config.toml
arch = "conformer"
n_mels = 80
input = "log_mel"
num_classes = 73
output_stride = 2
activation = "reglu"
qk_norm = false
layers = 12
positions = "sincos"
label_smoothing = 0.1
residual_init = "none"
eps = 1e-08
adamw_lr_other_params = 0.0027
ema_decay = 0.999
weight_decay = 0.1
Rows from block 6 of a small audio frame classifier, named by matrix and row number. Rows with one number belong to one neuron. Each number is 128 + 24 x the weight over its row's rms, rounded and kept within 0 to 255. All counts start at 0. Numbers have three digits each.
Before each neuron's rows are labels from the 100 clips, of 14976, where the neuron reaches its largest size: "peak on" is the class under the peak. Only what is clearly more common there than usual is listed. The data: synthesized solo parts of chorales (CocoChorales).
# gate: first MLP gate (model.blocks.6.ff1.gate.weight, 336x128), inputs 64-127
# fc1: first MLP up (model.blocks.6.ff1.fc1.weight, 336x128), inputs 64-127
# fc2: first MLP down (model.blocks.6.ff1.fc2.weight, 128x336, transposed), outputs 64-127

peak on: G5
gate.34:127108098152149172123138126148182081134113132146113152112107162117120101127138106138122103116093178132100082150127112141142162146115139194090149161085187092131147099125140132128142163135156116
fc1.34:180144159140102124096131156095131121139119159115134113147136143155104143160132098113097119145144138128117100133139074102129151125130111092158115161102098123102092160146115131112114152112116124
fc2.34:119134114146161137120162079151142103128120117120158113162138085149181118138109165137163102067140119139143127126136152158108147130171123130104136126140136121130164132136152126172124105154141123

peak on: C5
gate.178:151121133149152128127150139137176135159132121143114124155094123128154089092152162164133110153127139159119145133133114148087147142142129137110115097160100176143094064098099140124085163101093086
fc1.178:160145139144151128120170149145156111119117133133127138114094074131178118111110128115120080141128142123118105157105124160105151121109083117112135102133085159134109081150100134139100152132150072
fc2.178:097126115122142112102129126155128157110142177140162144157114133164093127159123095130128119096144152094147180139145114112102161142165154172132128113097110121104087113105166142101113126066130146

peak on: G#4
gate.202:088157139113139133129095136170160141105109122137126148132155117119070127120118136113154112106142096135152145091169094087105123130146168132130124127142118094101146101120170131099110125120155113
fc1.202:101136121090128143160072129163138124099084128126097137118142110118101132106147164135133103111135141127073192095144100125154120113190183112105144154167116118092122115138127144136147158132157127
fc2.202:135122135113144140131105075137105108130147089117131129087122146135107108096150143138189124126146123110175105082119142147142115134123157085117109126164136110122158136167136083101145140161087137

peak on: silence
gate.171:076114137109147128161159106161129131099131116118073153124108144061135130121159126097162110142093123156129108109107107139080123157127099130107106128118147113123162113087152120143118133105117115
fc1.171:069123124132133132162183150119157136107123138133115121137159139123132137122184128084145125122067145127135096076098139130102072162141101124074117120098145138105124114096155147125123134143106136
fc2.171:123175140128168140156173138108161114122086162111130143140120117083130110173083150112104123137101172132124140165127118097136128152110072165108101107119107121106136106165157103151163095126142161

peak on: B3
gate.168:129141126146125125119200151138091176078145109117126114150127125153106101165115120132134122158158142161162162120146107142093167137107096127159118107143107132123109092162118096149138152115132071
fc1.168:121118173141065141136096106125134199141140154112109153099112135140113113113131120127094150101133163143137120084104131092174114152086150076122115109099135129167135134155185114127166161132121168
fc2.168:138139059127122138132077102135128103090149126107138130128129107117146139129100167141170164131180117157125130124117119123127106183100142123156117156155115119125149147107119121145092112117117169

peak on: D#4; silence
gate.207:128121118118165131110097117157146114083119091115148100085141129150158130157156179104103125105157117139157146121171116158137126137131118165126149132092176144082121082136137131124137140097098099
fc1.207:156139151128180119136121148148129147113125142125147170100105163124154094145147133118119139152120059117162124103108152112155144147062130136169143166125126072105117135132133131151130115081119100
fc2.207:117143145147154176142134129108117100156137139100101119198150098158087130145107090167116142093149134128100127105086145120136106134149130117138124133146119126119132137110162123149142104093117132

peak on: A3; F3
gate.316:089150112147166130127162158124173094132127114114120116147164060140135166103138140144130130156119145118081147165120087082149122134124160138110083117143110172126103113150157111112104137099090138
fc1.316:111148140116099122115147086103083156138159148130113110095132079094096155111094110106109147138127112114110117156167145117097116091143122141111148108099105121156162135112145176115144175132134146
fc2.316:141113121131158135153139126136155099119165163141129138114144178110154164169159190109083107145155096133099109126128166176121117162131162133170134120114122088097112129123135089121128130134177112

peak on: A#4
gate.192:166131147088145121105143143118146109118162108144152125126126129097115092086119153120123164128100098110127103125170089167147155121145105093099121078127132135107158113146152134096112143085125088
fc1.192:166084106068131128104122160150117130086108142155112098142139161103131117121140156138154093153114096127136121131162116198121133140161093124110126110122140118115142117115089134091098118124115093
fc2.192:133153154110140155110134123129134076099159129120089108152126108162138156100124096123082101148133111151107127134114087139105142115149121089115123136112136109108125124170145134172126121131191122

peak on: B3
gate.39:149120118159151105151058118130144157126138075121132172131122149120117194083142149166157104161132144103106132117135147160110132108130115123149115132080119155143084121157101066147137143121160112
fc1.39:111177151132125162102124127155128116127073127120124112118116135129140120130120117173152148159129118080108112140136178155077106167159116150117114074114112118141149132153113090133136094097131162
fc2.39:150108140086127152152163123139148146152136137133116140145145097160143110116096093061108105140102132158111069146118103140174150104105149137148112172116157157100134127138107175154106189150111165

peak on: D#4
gate.210:100082139090174074120103128153124110131172134132159095091116169122129142096150114124120169114131153087098139125127133096159135169098166146113123133140138099094120154110124145113120151091131131
fc1.210:186141105109095161123111120116110111101179144147151125179116074129166093150092162149124144130103169157140149150132127128089123139150143127127096150122113151158140121143154154140144111159167142
fc2.210:132177134122093107148121105136102141132156153093179123183120130133124151175124121104109124131119133164108101120151143134161124135163099114152112158157108172131135173160130130095131132137097143

peak on: G#4
gate.137:153123100143169097135097129143103123084156149136136136115102168141113165177140132158175091053159135141114132151125121106095124135134128155118132165130157111121123130130182117124148105115063122
fc1.137:094090150112144088138152111118131141149123115106094123124161100101129139143126129115087090156077136130098175144157175159109145170104103160104139121098099102145126110134142133132139111104081178
fc2.137:170112135171148122135117114150149112101101139135149151124096132172112143157159150165095128096144144133146133097094153123167134143114101136117132098144145169103150146085109118137126122105194122

peak on: A3
gate.48:090125089139119134156156148140182152165153138155143122143151142112103176080152112137128170145123144122126092104152125157079100102124150145133127126105098144088077114106130130127129132094126117
fc1.48:117124156144150125109085132133125123159083127093129148155140106130096153132111109143113088115109130113129115115118112171139113153176155168141128093164122107118169121156130155130102089151085121
fc2.48:074148111119114136131174118125111115170089122139136156144128085115126117118119116124137107132102125159122182129130097121136125123151121099103147147131100161120131152146087107172138139126135146

peak on: F4
gate.1:143144118120106158131136133163155099140149121178113105107132171144110128125129178155088107157153116115130131102159131151094096088119100158121107136119144163130114098108179166120122152162092101
fc1.1:147099179108155141157136170139104098151099125111163134108140124107141110135089097124158124108137144151189116117111106118134160103121145108121113158142163101120143111124058128093145125098137109
fc2.1:138137142109165109116135075126134126144148122133091115128154129125155141190128094129137087119151075113171135165114101126165150112114147135131125174187124142122133139137118093129116140095140143

peak on: silence
gate.298:167164114141166123161071108096134117179107149141129099099122155161126119123160112148096141135105108126142123134103138111118113146107128126107116134134156167184142137131147100155121137181087171
fc1.298:086104176118118155157159124142122132112162127122111134129093136081113161151149161098125106116115148139135100117156149103125133074151102153124111121120103152136111125114092137097159121079154116
fc2.298:097133109127123106124128183099113125113161121141104122134115105115076079135106130129141116120143129100114086159114152118139118131120143147146086110130105123103120077153121137170120079138092138

peak on: A4
gate.155:137119098133134144131150139116108147132138098126122148116119167136097157105129117164149114109106120116070154156119108067125142106145085135128115135126140166118082161090147076174138115110112142
fc1.155:125139147113100135132074117133136119147109161121134105160100079094136136147123087125124170139147134142161070117094133158111095144117165090137122159132127109141144119164142135104120156134158110
fc2.155:101117131095158160151125093125133147116108125096135145165129126137093093126092107117154081128133100125142170171133088090118143143121129128154108123078108136146146175127136125121120117149134102

peak on: silence; C4
gate.113:145167125114126069136143125143168133123158116140129157127148106120095126114122139157109095150124118125110105151144104147119128145124114098102120129098140104126092087107169141128187142106085116
fc1.113:131171122140117073112119136149161098100159134136135144130143094092066135147145089148115091131164084121126132099117135150134130159119103109107130156141136075107103075114132124147164171122092136
fc2.113:146154123170113117097164153125168154131094115127171106141089146128125115106145100128127104110125122160114110095145130117130159123125121090174137095124147129095132143111148102118203097136137141

peak on: G#4
gate.93:114093117101119098155137096136123150099098128141153106136156121172084123097113154136143085116087186131147130128146133093138143089121046163142102094144111096120120130162153123120097133151115114
fc1.93:140083122133159085141121115151134137151106083133140139137139111137136137135126141140103108086107180102152118153163116087140101090160072142115123079163138136137133098156149081120141108141107137
fc2.93:115138121114144154104119113133111143119128092162108119095133112143099122140100123132123133156159157153122108112118079093164172117114117163144123119118105108116102117096100151152136141125085172

peak on: B3
gate.235:109127124100152121143124147183146141192094104135130142142159183141112162157138088156104128095120145110137151163147116099102130124118092191139146138130148158098121104139127129117099104115075124
fc1.235:135156127130111153139115152109160100065133164158117088110120107097118156136132123083132131098139128166113167094112160116117133091146137101107146102056099150112098123104108122113107129170132157
fc2.235:104135129091120132086151124138137132176112121110134157154108126133128144129166129126122172128150115145126153118104097121155092171129117106155136164212081147119125148134142182110125101143114098

peak on: G#4
gate.182:114083119109140129138087152173133138117138128153136129157143126120140130171123157171126118124137135114153167127105110087137126058134086136114131112101096155133092107151149098119137101118156124
fc1.182:132175078123114112117104098101138149134133099131128132117166124147148088114149138112105102123133135077172145139119093128129134117114117145078121150129131124136127123153160132117128143101107174
fc2.182:076128127136096140163094186136114137146117158178093092128129124145123167158147137155126130146140180129152128130104131105131085130097123141145134113131121121120110109085162143150113129137129101

peak on: B4; silence
gate.71:113161163170163114084081101156150147127147069132124093125120162125103110130138170129104124132145145121166172133113139158139160130130110122126147134098127139146111105115150078122122121116140135
fc1.71:136114119137099100165159172079113109136116159129103128135108149134153151135088131141138145134111142127111147122110136133150085154109181155121127135174118089103145129098126140123142137114150131
fc2.71:116118121139141144040116079178123137077116108139143130126136081102131135157129147121093090138117124109134143163114115125135154110131143168074155153138141135142162124151077153119131145128126096

peak on: A3
gate.11:157161147123159109168074108161124115115142095150100132155134147129101177111086101142135127115147102134120116129104125066141149110170130199101132131134111112097133119118142131061105087104139118
fc1.11:129152134156152134127141084143105098121121139108096137126092127144130146090129154131126139109180122138115126099122152117116157132151089175122117132127123123190153150116106077122104090084159107
fc2.11:089093141118145123159143169120141134135130135151131097181146094107144185121155091104132163125107133136133112131133144106139099115199107106147148114105145150101116121100159136104131131137169096

peak on: A#4
gate.128:123110158096128145160124124137155133155131125107114130131145148127121144131099141138140080094115103142114107089122088152154117094131110059121100082095106165106108085141139112113076099105108128
fc1.128:122165118160154117096125141089129114096140114153147086123108074153113094148147116125112177147124170122151154156113118120108125178147140168122127153149143091145126157124112126183152113161123140
fc2.128:106114099115155090136151095121132111109107132104141144135153174130094107104162098099112127130141149091127102141131173100124140146126111092104146105121064113138141115112115125131116143139103150

peak on: A#4
gate.248:163123111131094159168124122121104104112087121122075117124141140122163103126112119163123071125106102146144163107149144153142105107110151132152061125148135123115136102123151086043085147121132119
fc1.248:123147159122104115166123152083112111147140133104134142096127130130167136134103144183126100143141102158067156073119103158113101110151137110149093119118124144104108129123161106089093099090158132
fc2.248:130150141145120149105103136092119132130109089110116136101105148142114133152092143090133090102113098125141114075141123127131150149111096094126135157122114162119095131175117120150120102074087104

peak on: G#4
gate.64:121103136080087137122100108120162140128138099145125101150130151126171132100123146137125105112132118130157169130119125079146127089132160129120123102144118137160085121104166108070150142096126118
fc1.64:138097138079136119120142105167115145107132094106141120142135136107161153118160150116122136154076084136129122130159149119118076097122104130110108100165129132153147142153142110083111119134108152
fc2.64:099141111121095129150110127141123168127067116148124136135169112151107103130140140157136084142164167105158121141122156072112116116144165173115122128128149106128095124121132162084156091171117122

peak on: A#4
gate.327:145133148124097161130133092149130123140145120115114151183145142118105118102092162135146080121108142120132144094151091066128146133087113171107141113126151106099158146158123108108147141154108158
fc1.327:152106114112130083087182108129106152128132142126136149149089140124103155134138105122140160105173087136161142122142094102135111111137158167127131116126121148120125171103100131128167147116115114
fc2.327:109162130148114117160120099127166087124152108147111162144165141157175111129154149124134112163102158159104155158143155097115135107171153137112121166122137143137126125128143102135121160121118139

peak on: C5
gate.208:157129107127136113120096131103120105095166165148121110120078131092151106072157130152141107128154114138098088105125113165142170157137124117146106090163161140128096154201103105135146139127120134
fc1.208:117131137117121133129146153132129109168174145175130125123120134128173153128128142130142121096118087132161108061114122127111127151128088092106135108138157129159091162093098144084093101119123128
fc2.208:131176131146107179168164184072142146131142124181114128109155134153110094118149140127123132137128120144097112095140152081133138115112104104156130100131109088099081125137128094152119123144122151

peak on: D#4; G4
gate.185:104087078129141103119151141116150149126148129118103127093172129121126105092116123178130113106129093095113146116156189095134123105092141088089085153097134172125122118134095105138099147131098181
fc1.185:119146130106106146129136134132150137115113114122116132154140114138100180136138116129121136105124103182091126132106089113152089134147129144124134143086132138097138118146131118064117146091126111
fc2.185:154120150123114112161086151103141163136128084127123095165161133106184097123121104110117106137155103161110131125121112131125117119147133131140075092115137157083124135185104092127138107115097145

peak on: F4
gate.81:100133135107067148110080105081128117145116095125169148145140139198101154109079130195101143111148182134135118091142084126097123145089091170110107122151099151121121132114133106125162161119144106
fc1.81:150121087181148140148132158137130138171129145115110103173127107148177145120146161113159090133149106103139097085074130147083124139144132142082100110129160123122149138119129101167111159151155105
fc2.81:097150190128138148132144156137127108113138131123116083105121151131139130135134135122157096050150091146134162147137149109153147157094072112154159123139119113126138141098147194097141076167136135

peak on: A4
gate.87:176146101127127130115139145135155138126106148083147170152153154119093149118086110112098131160113165147171117074103151120109145170147136165103125178072141161122144130136143101138126151095086123
fc1.87:115108112169103154144099176134132116147112124148141138124129148114153177127160132095149185114113132142123117126118124147151118111100136125175131087144086126131165125172151112127153118140127111
fc2.87:113140128133114126118133128130136096125110146120102134113131117178103134163095141153088079171124141094101151140118121124122166101153113141093120158111132108142046136093135171137128135140158129

peak on: A4
gate.149:128128163141120124081129140145117149144159149132128094145105116114143113132144113180130193126146115099100106147127124154098134151121130079103131126127099157129138129137071102137116090162108113
fc1.149:093141139081115136180136120147100075118126112087120178109097098138115136094115136111106119108123090164155153129140145183145096150159103102138158122126150093129130119139170152137152142116177118
fc2.149:128120132127140146159081127095148146123138117170146092100135125151151128132162118128141095116199147168153118142109150148143125139091149139104136178122131138132121118130086150088136118165112146

peak on: G5
gate.255:124131133156162126147126151176118135182133120153149160111118187117134131111143131171119085147105114142117136157128116125117109116132098151097095128140157134098105144103108068134127161136110094
fc1.255:115131136142149113129145158157144141174127106137121131138116126137147127144132138134107058129068141164150160167127107150169092122119123131070093118124133137142178122140129154131165147091114088
fc2.255:133123146065156130132175121125160155109107096092074155106149101085119126120133144132155172130123134078127140153091156083058132143140106148123133128124147134120103130101104102132148083125129154

peak on: G#4
gate.102:145103097094109114157104122147141139119094146123111161138127098120127121103113162139145103137148161119141166116160103100112120076100103145104143131157134093143122091128130138106105138139129103
fc1.102:136140122127118147140087145134164162123113103151134151133152162130131131135110119095130111135145096119180157144123174115093151147083099175113127076134135094096135124138145116100128151124118113
fc2.102:103120087091164126166140125127121093112122165122124114126138114162121102145148143135151122074131134123103162121132111145167082101147167122160158118134114082121111133151115117104115123133177088

peak on: A4
gate.279:135107141172144103112146119159143140125148108104159142137100164165130099125100165153105100141081141151139162108184100149150160107166107148090132107146076117111109095137126143110114095129124125
fc1.279:099105172115099143128086108119114141137085112090157157124119145099110088109132144173139102110097169129114102166151086129139142108106088112117159132146102146111128150092107111164130113164092134
fc2.279:129114119196101132139134097148132151085153115161112130149114133165117145134143125141130145107108151152082136115153110133147159120106150104112126144143185134122122119108110117159137162128106162

peak on: A4
gate.96:085167149125112137114138112141128157098146103142143100118107175133100151148109148126139061106116145101080131135108091135135121124140107133118126141129120108164098091109091099142142075139094158
fc1.96:164112136111155063116113112138120144157112174099126157103150118143114135116123119114156160130097132125091129109109139154085129143112113154064125113123131113112121138097161108113083124142121104
fc2.96:138118086147122148141129187122122099099123137116132129146124089134144110126168145146087127128098143128129171133126064130134144072132146126169135105109143159087158155137120135173123126132100093

peak on: A3
gate.231:113128108107143152138146104139154086125134114153131111145112122124119155105096148154115129111136151088135116125133137115130157149149116171173127132085123080154097115106151071149129133097105135
fc1.231:128154105112097126175127114139155153136110112143151104117092136111081158072146105140179144123132141065102129153124142131110126109149091145151139130076098130145125114151122116109144129096115134
fc2.231:115146145142131156183132112135116087143127177152109164134087129144117153116149157137114124124097114132142090111146118115150138107121117109150136124066115142162116118098100110132124107129196133

peak on: F4
gate.320:130151135119079183175100103124135139104132145141125161125125142160137098103147132164143104089109138116120130108192079168122094135106162120123113116137167154151060096117153155112121120125080128
fc1.320:110137146104135070125128137142119153099081130137142119145142168071136114131142094093150110134133139126168127124093146141111128132130123125126145152089098123072154166112133130117167126085181123
fc2.320:120145129132132140080125146128128154129151102099136132156129121119161072152116170117149152104115153142161139164127106083177196118187118137127135142151151100123131150137113126148138143131132124

peak on: F4
gate.187:136132129114118078172096072130166136118132109144146099121091112160128146110116112128128107102083120153137126116173099111101130129120086139187102136091122148134139100166132129087142184117080121
fc1.187:127146134166142109106141120131094132122170118088101153095162147125128124134086161169151132144167128122083092140108129118150139106084130097122108112153164131151119170148130133121104124100133089
fc2.187:122103106110139136116130132153147122174062136120136128165157123119131102122124138066095129126079183079138172152148150124152128145129158139071117118143125131097153094142122118115136128160109104

peak on: D#4
gate.32:135104119125080100159118125159110108096122121098167135111152162137126124070130118143147154100121116139107099143126126120101151126134111128056149160107120141106137116079161091120114113098090136
fc1.32:126155136199144123134159095079122148126157111134133139152070090108169133148121143109154072134079173146149105154117118117141129129149111129111108142161121115124117137108094154139164152137109125
fc2.32:144112146139136143114129179151140142062144142109129141155123144107115091114113101152106131089144099150135105145108104166128137102136103136164140181110098124121119128160106104109130140123133117

peak on: A3
gate.329:159130135160102169165141112151153134163175094213165137109138193116118143093121137138167182102091147095105132129120130131140127137142136162144128116141125107121081101096153111121101114174148149
fc1.329:136093137129128116132154159174112116137122138162144143115134166152156117134125155130195130149097136106082142153133152123160126125124097120138124120104095116146126108141120151120104134130171163
fc2.329:150214096107154102189137132120136115069146097139133163115152101138131115111137134146106137147119136062150120110117133136134128113156118130165144137114098122152142149150122104097137121098142116

peak on: silence
gate.318:135145172159137131164119130104119122115136084120129138137127136134105166157116183113142076146104140148113105130116124043122164162134126119153125130109134135094091102113154112114092151124094171
fc1.318:132156150151122134143102124065105131107125098135118132159113146136116168141145161100115084112116142136092115142100127056110159175137117108151119097112121126107105123125163135128088160127096188
fc2.318:106133129113144113169102153130093122095165123120136074137124174133107139145133166146137107122107170135113101162145131118082135075120157108132073119112129128119116090167076078114131151130117109

peak on: A#4
gate.330:125158136144103133058108124163098126107117113163111137143162145147158135128119171174140091150113095144132134127127097128119135123106074148126052129132185157135085122163135154102167131141118098
fc1.330:148154159140109105129125169142127117146148150095130153159136127146169152161083127122113162116120077108193098090133128145129145106155107127145099138151128138138090127148164137136101166116097101
fc2.330:113103112119124107152155121155067124138150107149109125104102146137154155118119167122119109131131101116061070118131134080115109174095132142109139116137086092124140126135124109148124098123176139

peak on: F4
gate.281:102119110173111129122139144137152108116129147139120132142109080156123156094104153115140143131130109111126142077159119130112104152118147124156171158134140074111126155084144159161118160136072137
fc1.281:086139101127175103102126124153133108118092127137136138161132130116154149161168097107136105121116145131148139153095129085127130133143115132171114109139146164144142122143097134115106097104169109
fc2.281:138143115101126126149133132104111111159158146112119108139148140145170132092069160150107148116131154127095136113096101086133124081169161109136127172101107124114153135108082118135100120081162128

peak on: silence
gate.334:111159121161108084138128167074121140107127109170097128124165144148117141103137120122154179082136109139140166131132132086155145169134082111170101133131149139143141125138157121098079154080118112
fc1.334:161125151137131125138171141135133137112154129156151129136136106116121129142079094112125136151121126147167118101123151089122166115136140067169101164140086154134133096154106178103113147120104111
fc2.334:066128098083158122109087102114116112113124102124126132140164144109158163119160139110085179126100159121128163147128126159135095147159130139122098113114162146114109106148095104135127082116123127

peak on: B4
gate.290:130114117146150085120134142123135157133155102106105101128119153139121119125096105066116143104117131115049103119074125124126171120114093169146115147127144113115127167121128117121146148173114125
fc1.290:142115143118110120081161121101120176120137137075114102137079141147115172137138132130123139102125114155117128122117134171134145102139101097108095122124149125122094142160085113133123125131167126
fc2.290:153133128131109120126125160177112170109124121131118144118128109060131095094131100160160070151114110126131146111127114149142103149147104148159136138163138118122086133097122101153139154165117149

peak on: F4
gate.278:117109080121103166151083163158167112130100145157120105133126109164138119121108148142073133125159124109062121104177134104108112201111101159163129123086130129180088137106168146099143105120119123
fc1.278:127110107139098159115147116136106114112155129120117179132141120108086122114153169125157112154117162130139129122145093156121107112115168097137129100182135099132133144176100102140100164108121136
fc2.278:112120161158131122141103132134157144091156124127111146106135125130095143145092124140110115114102130113130145146122127099171104173130129107135124113108105136155115130128127127081140093124081171

peak on: D#4
gate.305:132125142115146111108146167124121150117102134160140138138126148181109163130139098111148142100160116065125133118147079155132095124121126127120142096123116153106115070127130125104106152131125116
fc1.305:101134143128154102126118174065080133137101121162145159130111141178154162113131133106133113112127119108114105133165110150143117128098136130141106116111105120123141121123142175118147144152086128
fc2.305:160143115136086173128135162103140137094109145144138104069117128128151141145147126123107100105081113125161156111126133103161135087132148093135139175117131104194106146120157123141128131081165134

peak on: D#4
gate.161:123116087109165139162156148136178123107133137137122169106084158133172129128122139118118116109125124098117081121146157168121115135089124111138108117146127089109108127095151165123109144098077150
fc1.161:137103076131150176111115146079089107115102117166146126084141126103091106087116119159124085096118158126112119092111157146108137110109112167125129090092131139111094173144150139110095109145095147
fc2.161:152124120148098094119123084125150104159138137165122129150123138139095122151153128107154142144156101121165135175102160091163136105149138116131148146106112095108128077092099100118139163085127133

peak on: A3
gate.249:137196106088116140120106108110132125122072116134152142137111156174101185130124151138151140108174135147141114149120127110178163104137108185174136145109126108109125127146084121079123120131113127
fc1.249:150113127124092175111151132082137166122109111129158129120132107136155104097122156109143111131141128144144107145170136126093122120140162086159139121130145128094136120138144144201109150153132092
fc2.249:153112122126166086124165171105147199152130137099108101137084113112142107164110145166130111180129153114119161092120132149112127141152093106102125134168105139133141096129150105143080104120154145

peak on: A#4
gate.13:148174128130109129122136136129107127110131104142141108113131114094181178133137153093112135133114092096140125086142114121131103115145124126119096075124147168100097094116130162123138141099137094
fc1.13:115173153139155102118106152135107131106174105093124116115168152149115135144106150132120130121112109134126100084180148151143073089141160112116099136139132152118114120130119120117123162103153133
fc2.13:086147122108139162093097158116143126127134126103117125087128102121152160152109149121126140121118127175103181155144104149120109154125132144127147067108146099170105161121139140138166122126163100

peak on: C5
gate.12:150166135136128154158113133084135126164159138114135128158073104113160169100116176139154134082122104152112121100101128104104154137148093104065163122118142117145088125127147133082128132128112138
fc1.12:159118097108133146118124154083130085110148132136116122129077154122130144089133149121157155105111130120114125113118148121142193159111131111123144118110146139123135149148092115119148175127099143
fc2.12:140164113123117140158164176108144080124129144137126150123103155149134110104110137085170122119130144137123139099100103088148154139126122104119144119123115134102072124112082095102136153113134146

peak on: G5
gate.164:121110132110116161143116122142139144140134125152115170168167071128134129114121126109116121121088110133127122159084089138133125105106087149131132144125105150138089098124104117132096103146140120
fc1.164:116128129128093131159144131103129153149136098150094144130137114091136154117139158100134124100114109135125096161087104123148140110078074129109120115108103145136094110123114132132095077144130124
fc2.164:131164137122098146081102127146134159123119118097110148137108144127141146121117085098105135109111117132121121130121111141109092083106091107138100139119105117140092092142150158040085121104135140

peak on: G#4
gate.144:111112124117105113151136131108140134131136118133155120121204126087086145152117131111105156150109203101149173135115143108130149096144104162107175126150128088126106141110120077134123118118096126
fc1.144:138120135129165124112125162125110171144153136160095130116090171136165170119171128149175166107135114110047074149113128123126111099117144107120121125121129145137148108108156146155130131131144147
fc2.144:108115133113095149146149167121109086111086124128113099102086163145142134108092135133085148132120129125153102125131128149126148147115164105128135125091135118110085146153141148191119133126152140

peak on: A#4; C#5
gate.310:136124138113109116152136135122151120125090147147098135134151101185154147126098163173115128126131107166107184112158091123146169123090096131163084127129137124158099107132129147119122123107145104
fc1.310:123080143097129133130095122143132172141140126125158119050128140118132117146154154107114141133115163131122116201128143159097077151167128100102148153098115133143116146123107146131133128177101191
fc2.310:122177091126106156134132118101156147137122163119141133191147142147141138131132119142126169130108144145137170143111110088112145117098121172176115116148154132187138130135154086122127160045130115

peak on: A4
gate.110:128149121163172145108133149149117115105129137135132189142137116133138129145090131121167113107108135101108170117123121135144184174113115166145141131156147128060096120093161106111136135152117134
fc1.110:090118147145146174109166132119128136105159129130106102145156140105081145127164144105143129145110097185118157125124162128147131111155124085154104133116162130133129107183153106118098131127165077
fc2.110:169155136133125102084094157106131130164148151127132141117123075147139135136116130144132166077124140125167174131164113179087104155137145115090124119126096150091162123103166098121108159127126143

peak on: silence
gate.232:133133137139155128108121123154145156122133139163086093077129108127147132131143119130127103137146125133108112092077083099105155114154138130121142154133171145153122145165153129109152132134117141
fc1.232:099123155112075111112153161097103108084108132129117138149120100138133160149119155118123133115140167162147151142185131093135084102125103136132101128112164131074145101078128171129110147173135115
fc2.232:096144086156137127123092131159090132107176073117086079109084135116083133095136124110147108160120110088134100148117112105111139190072137107117126148129107152114122130113158124112113148118089155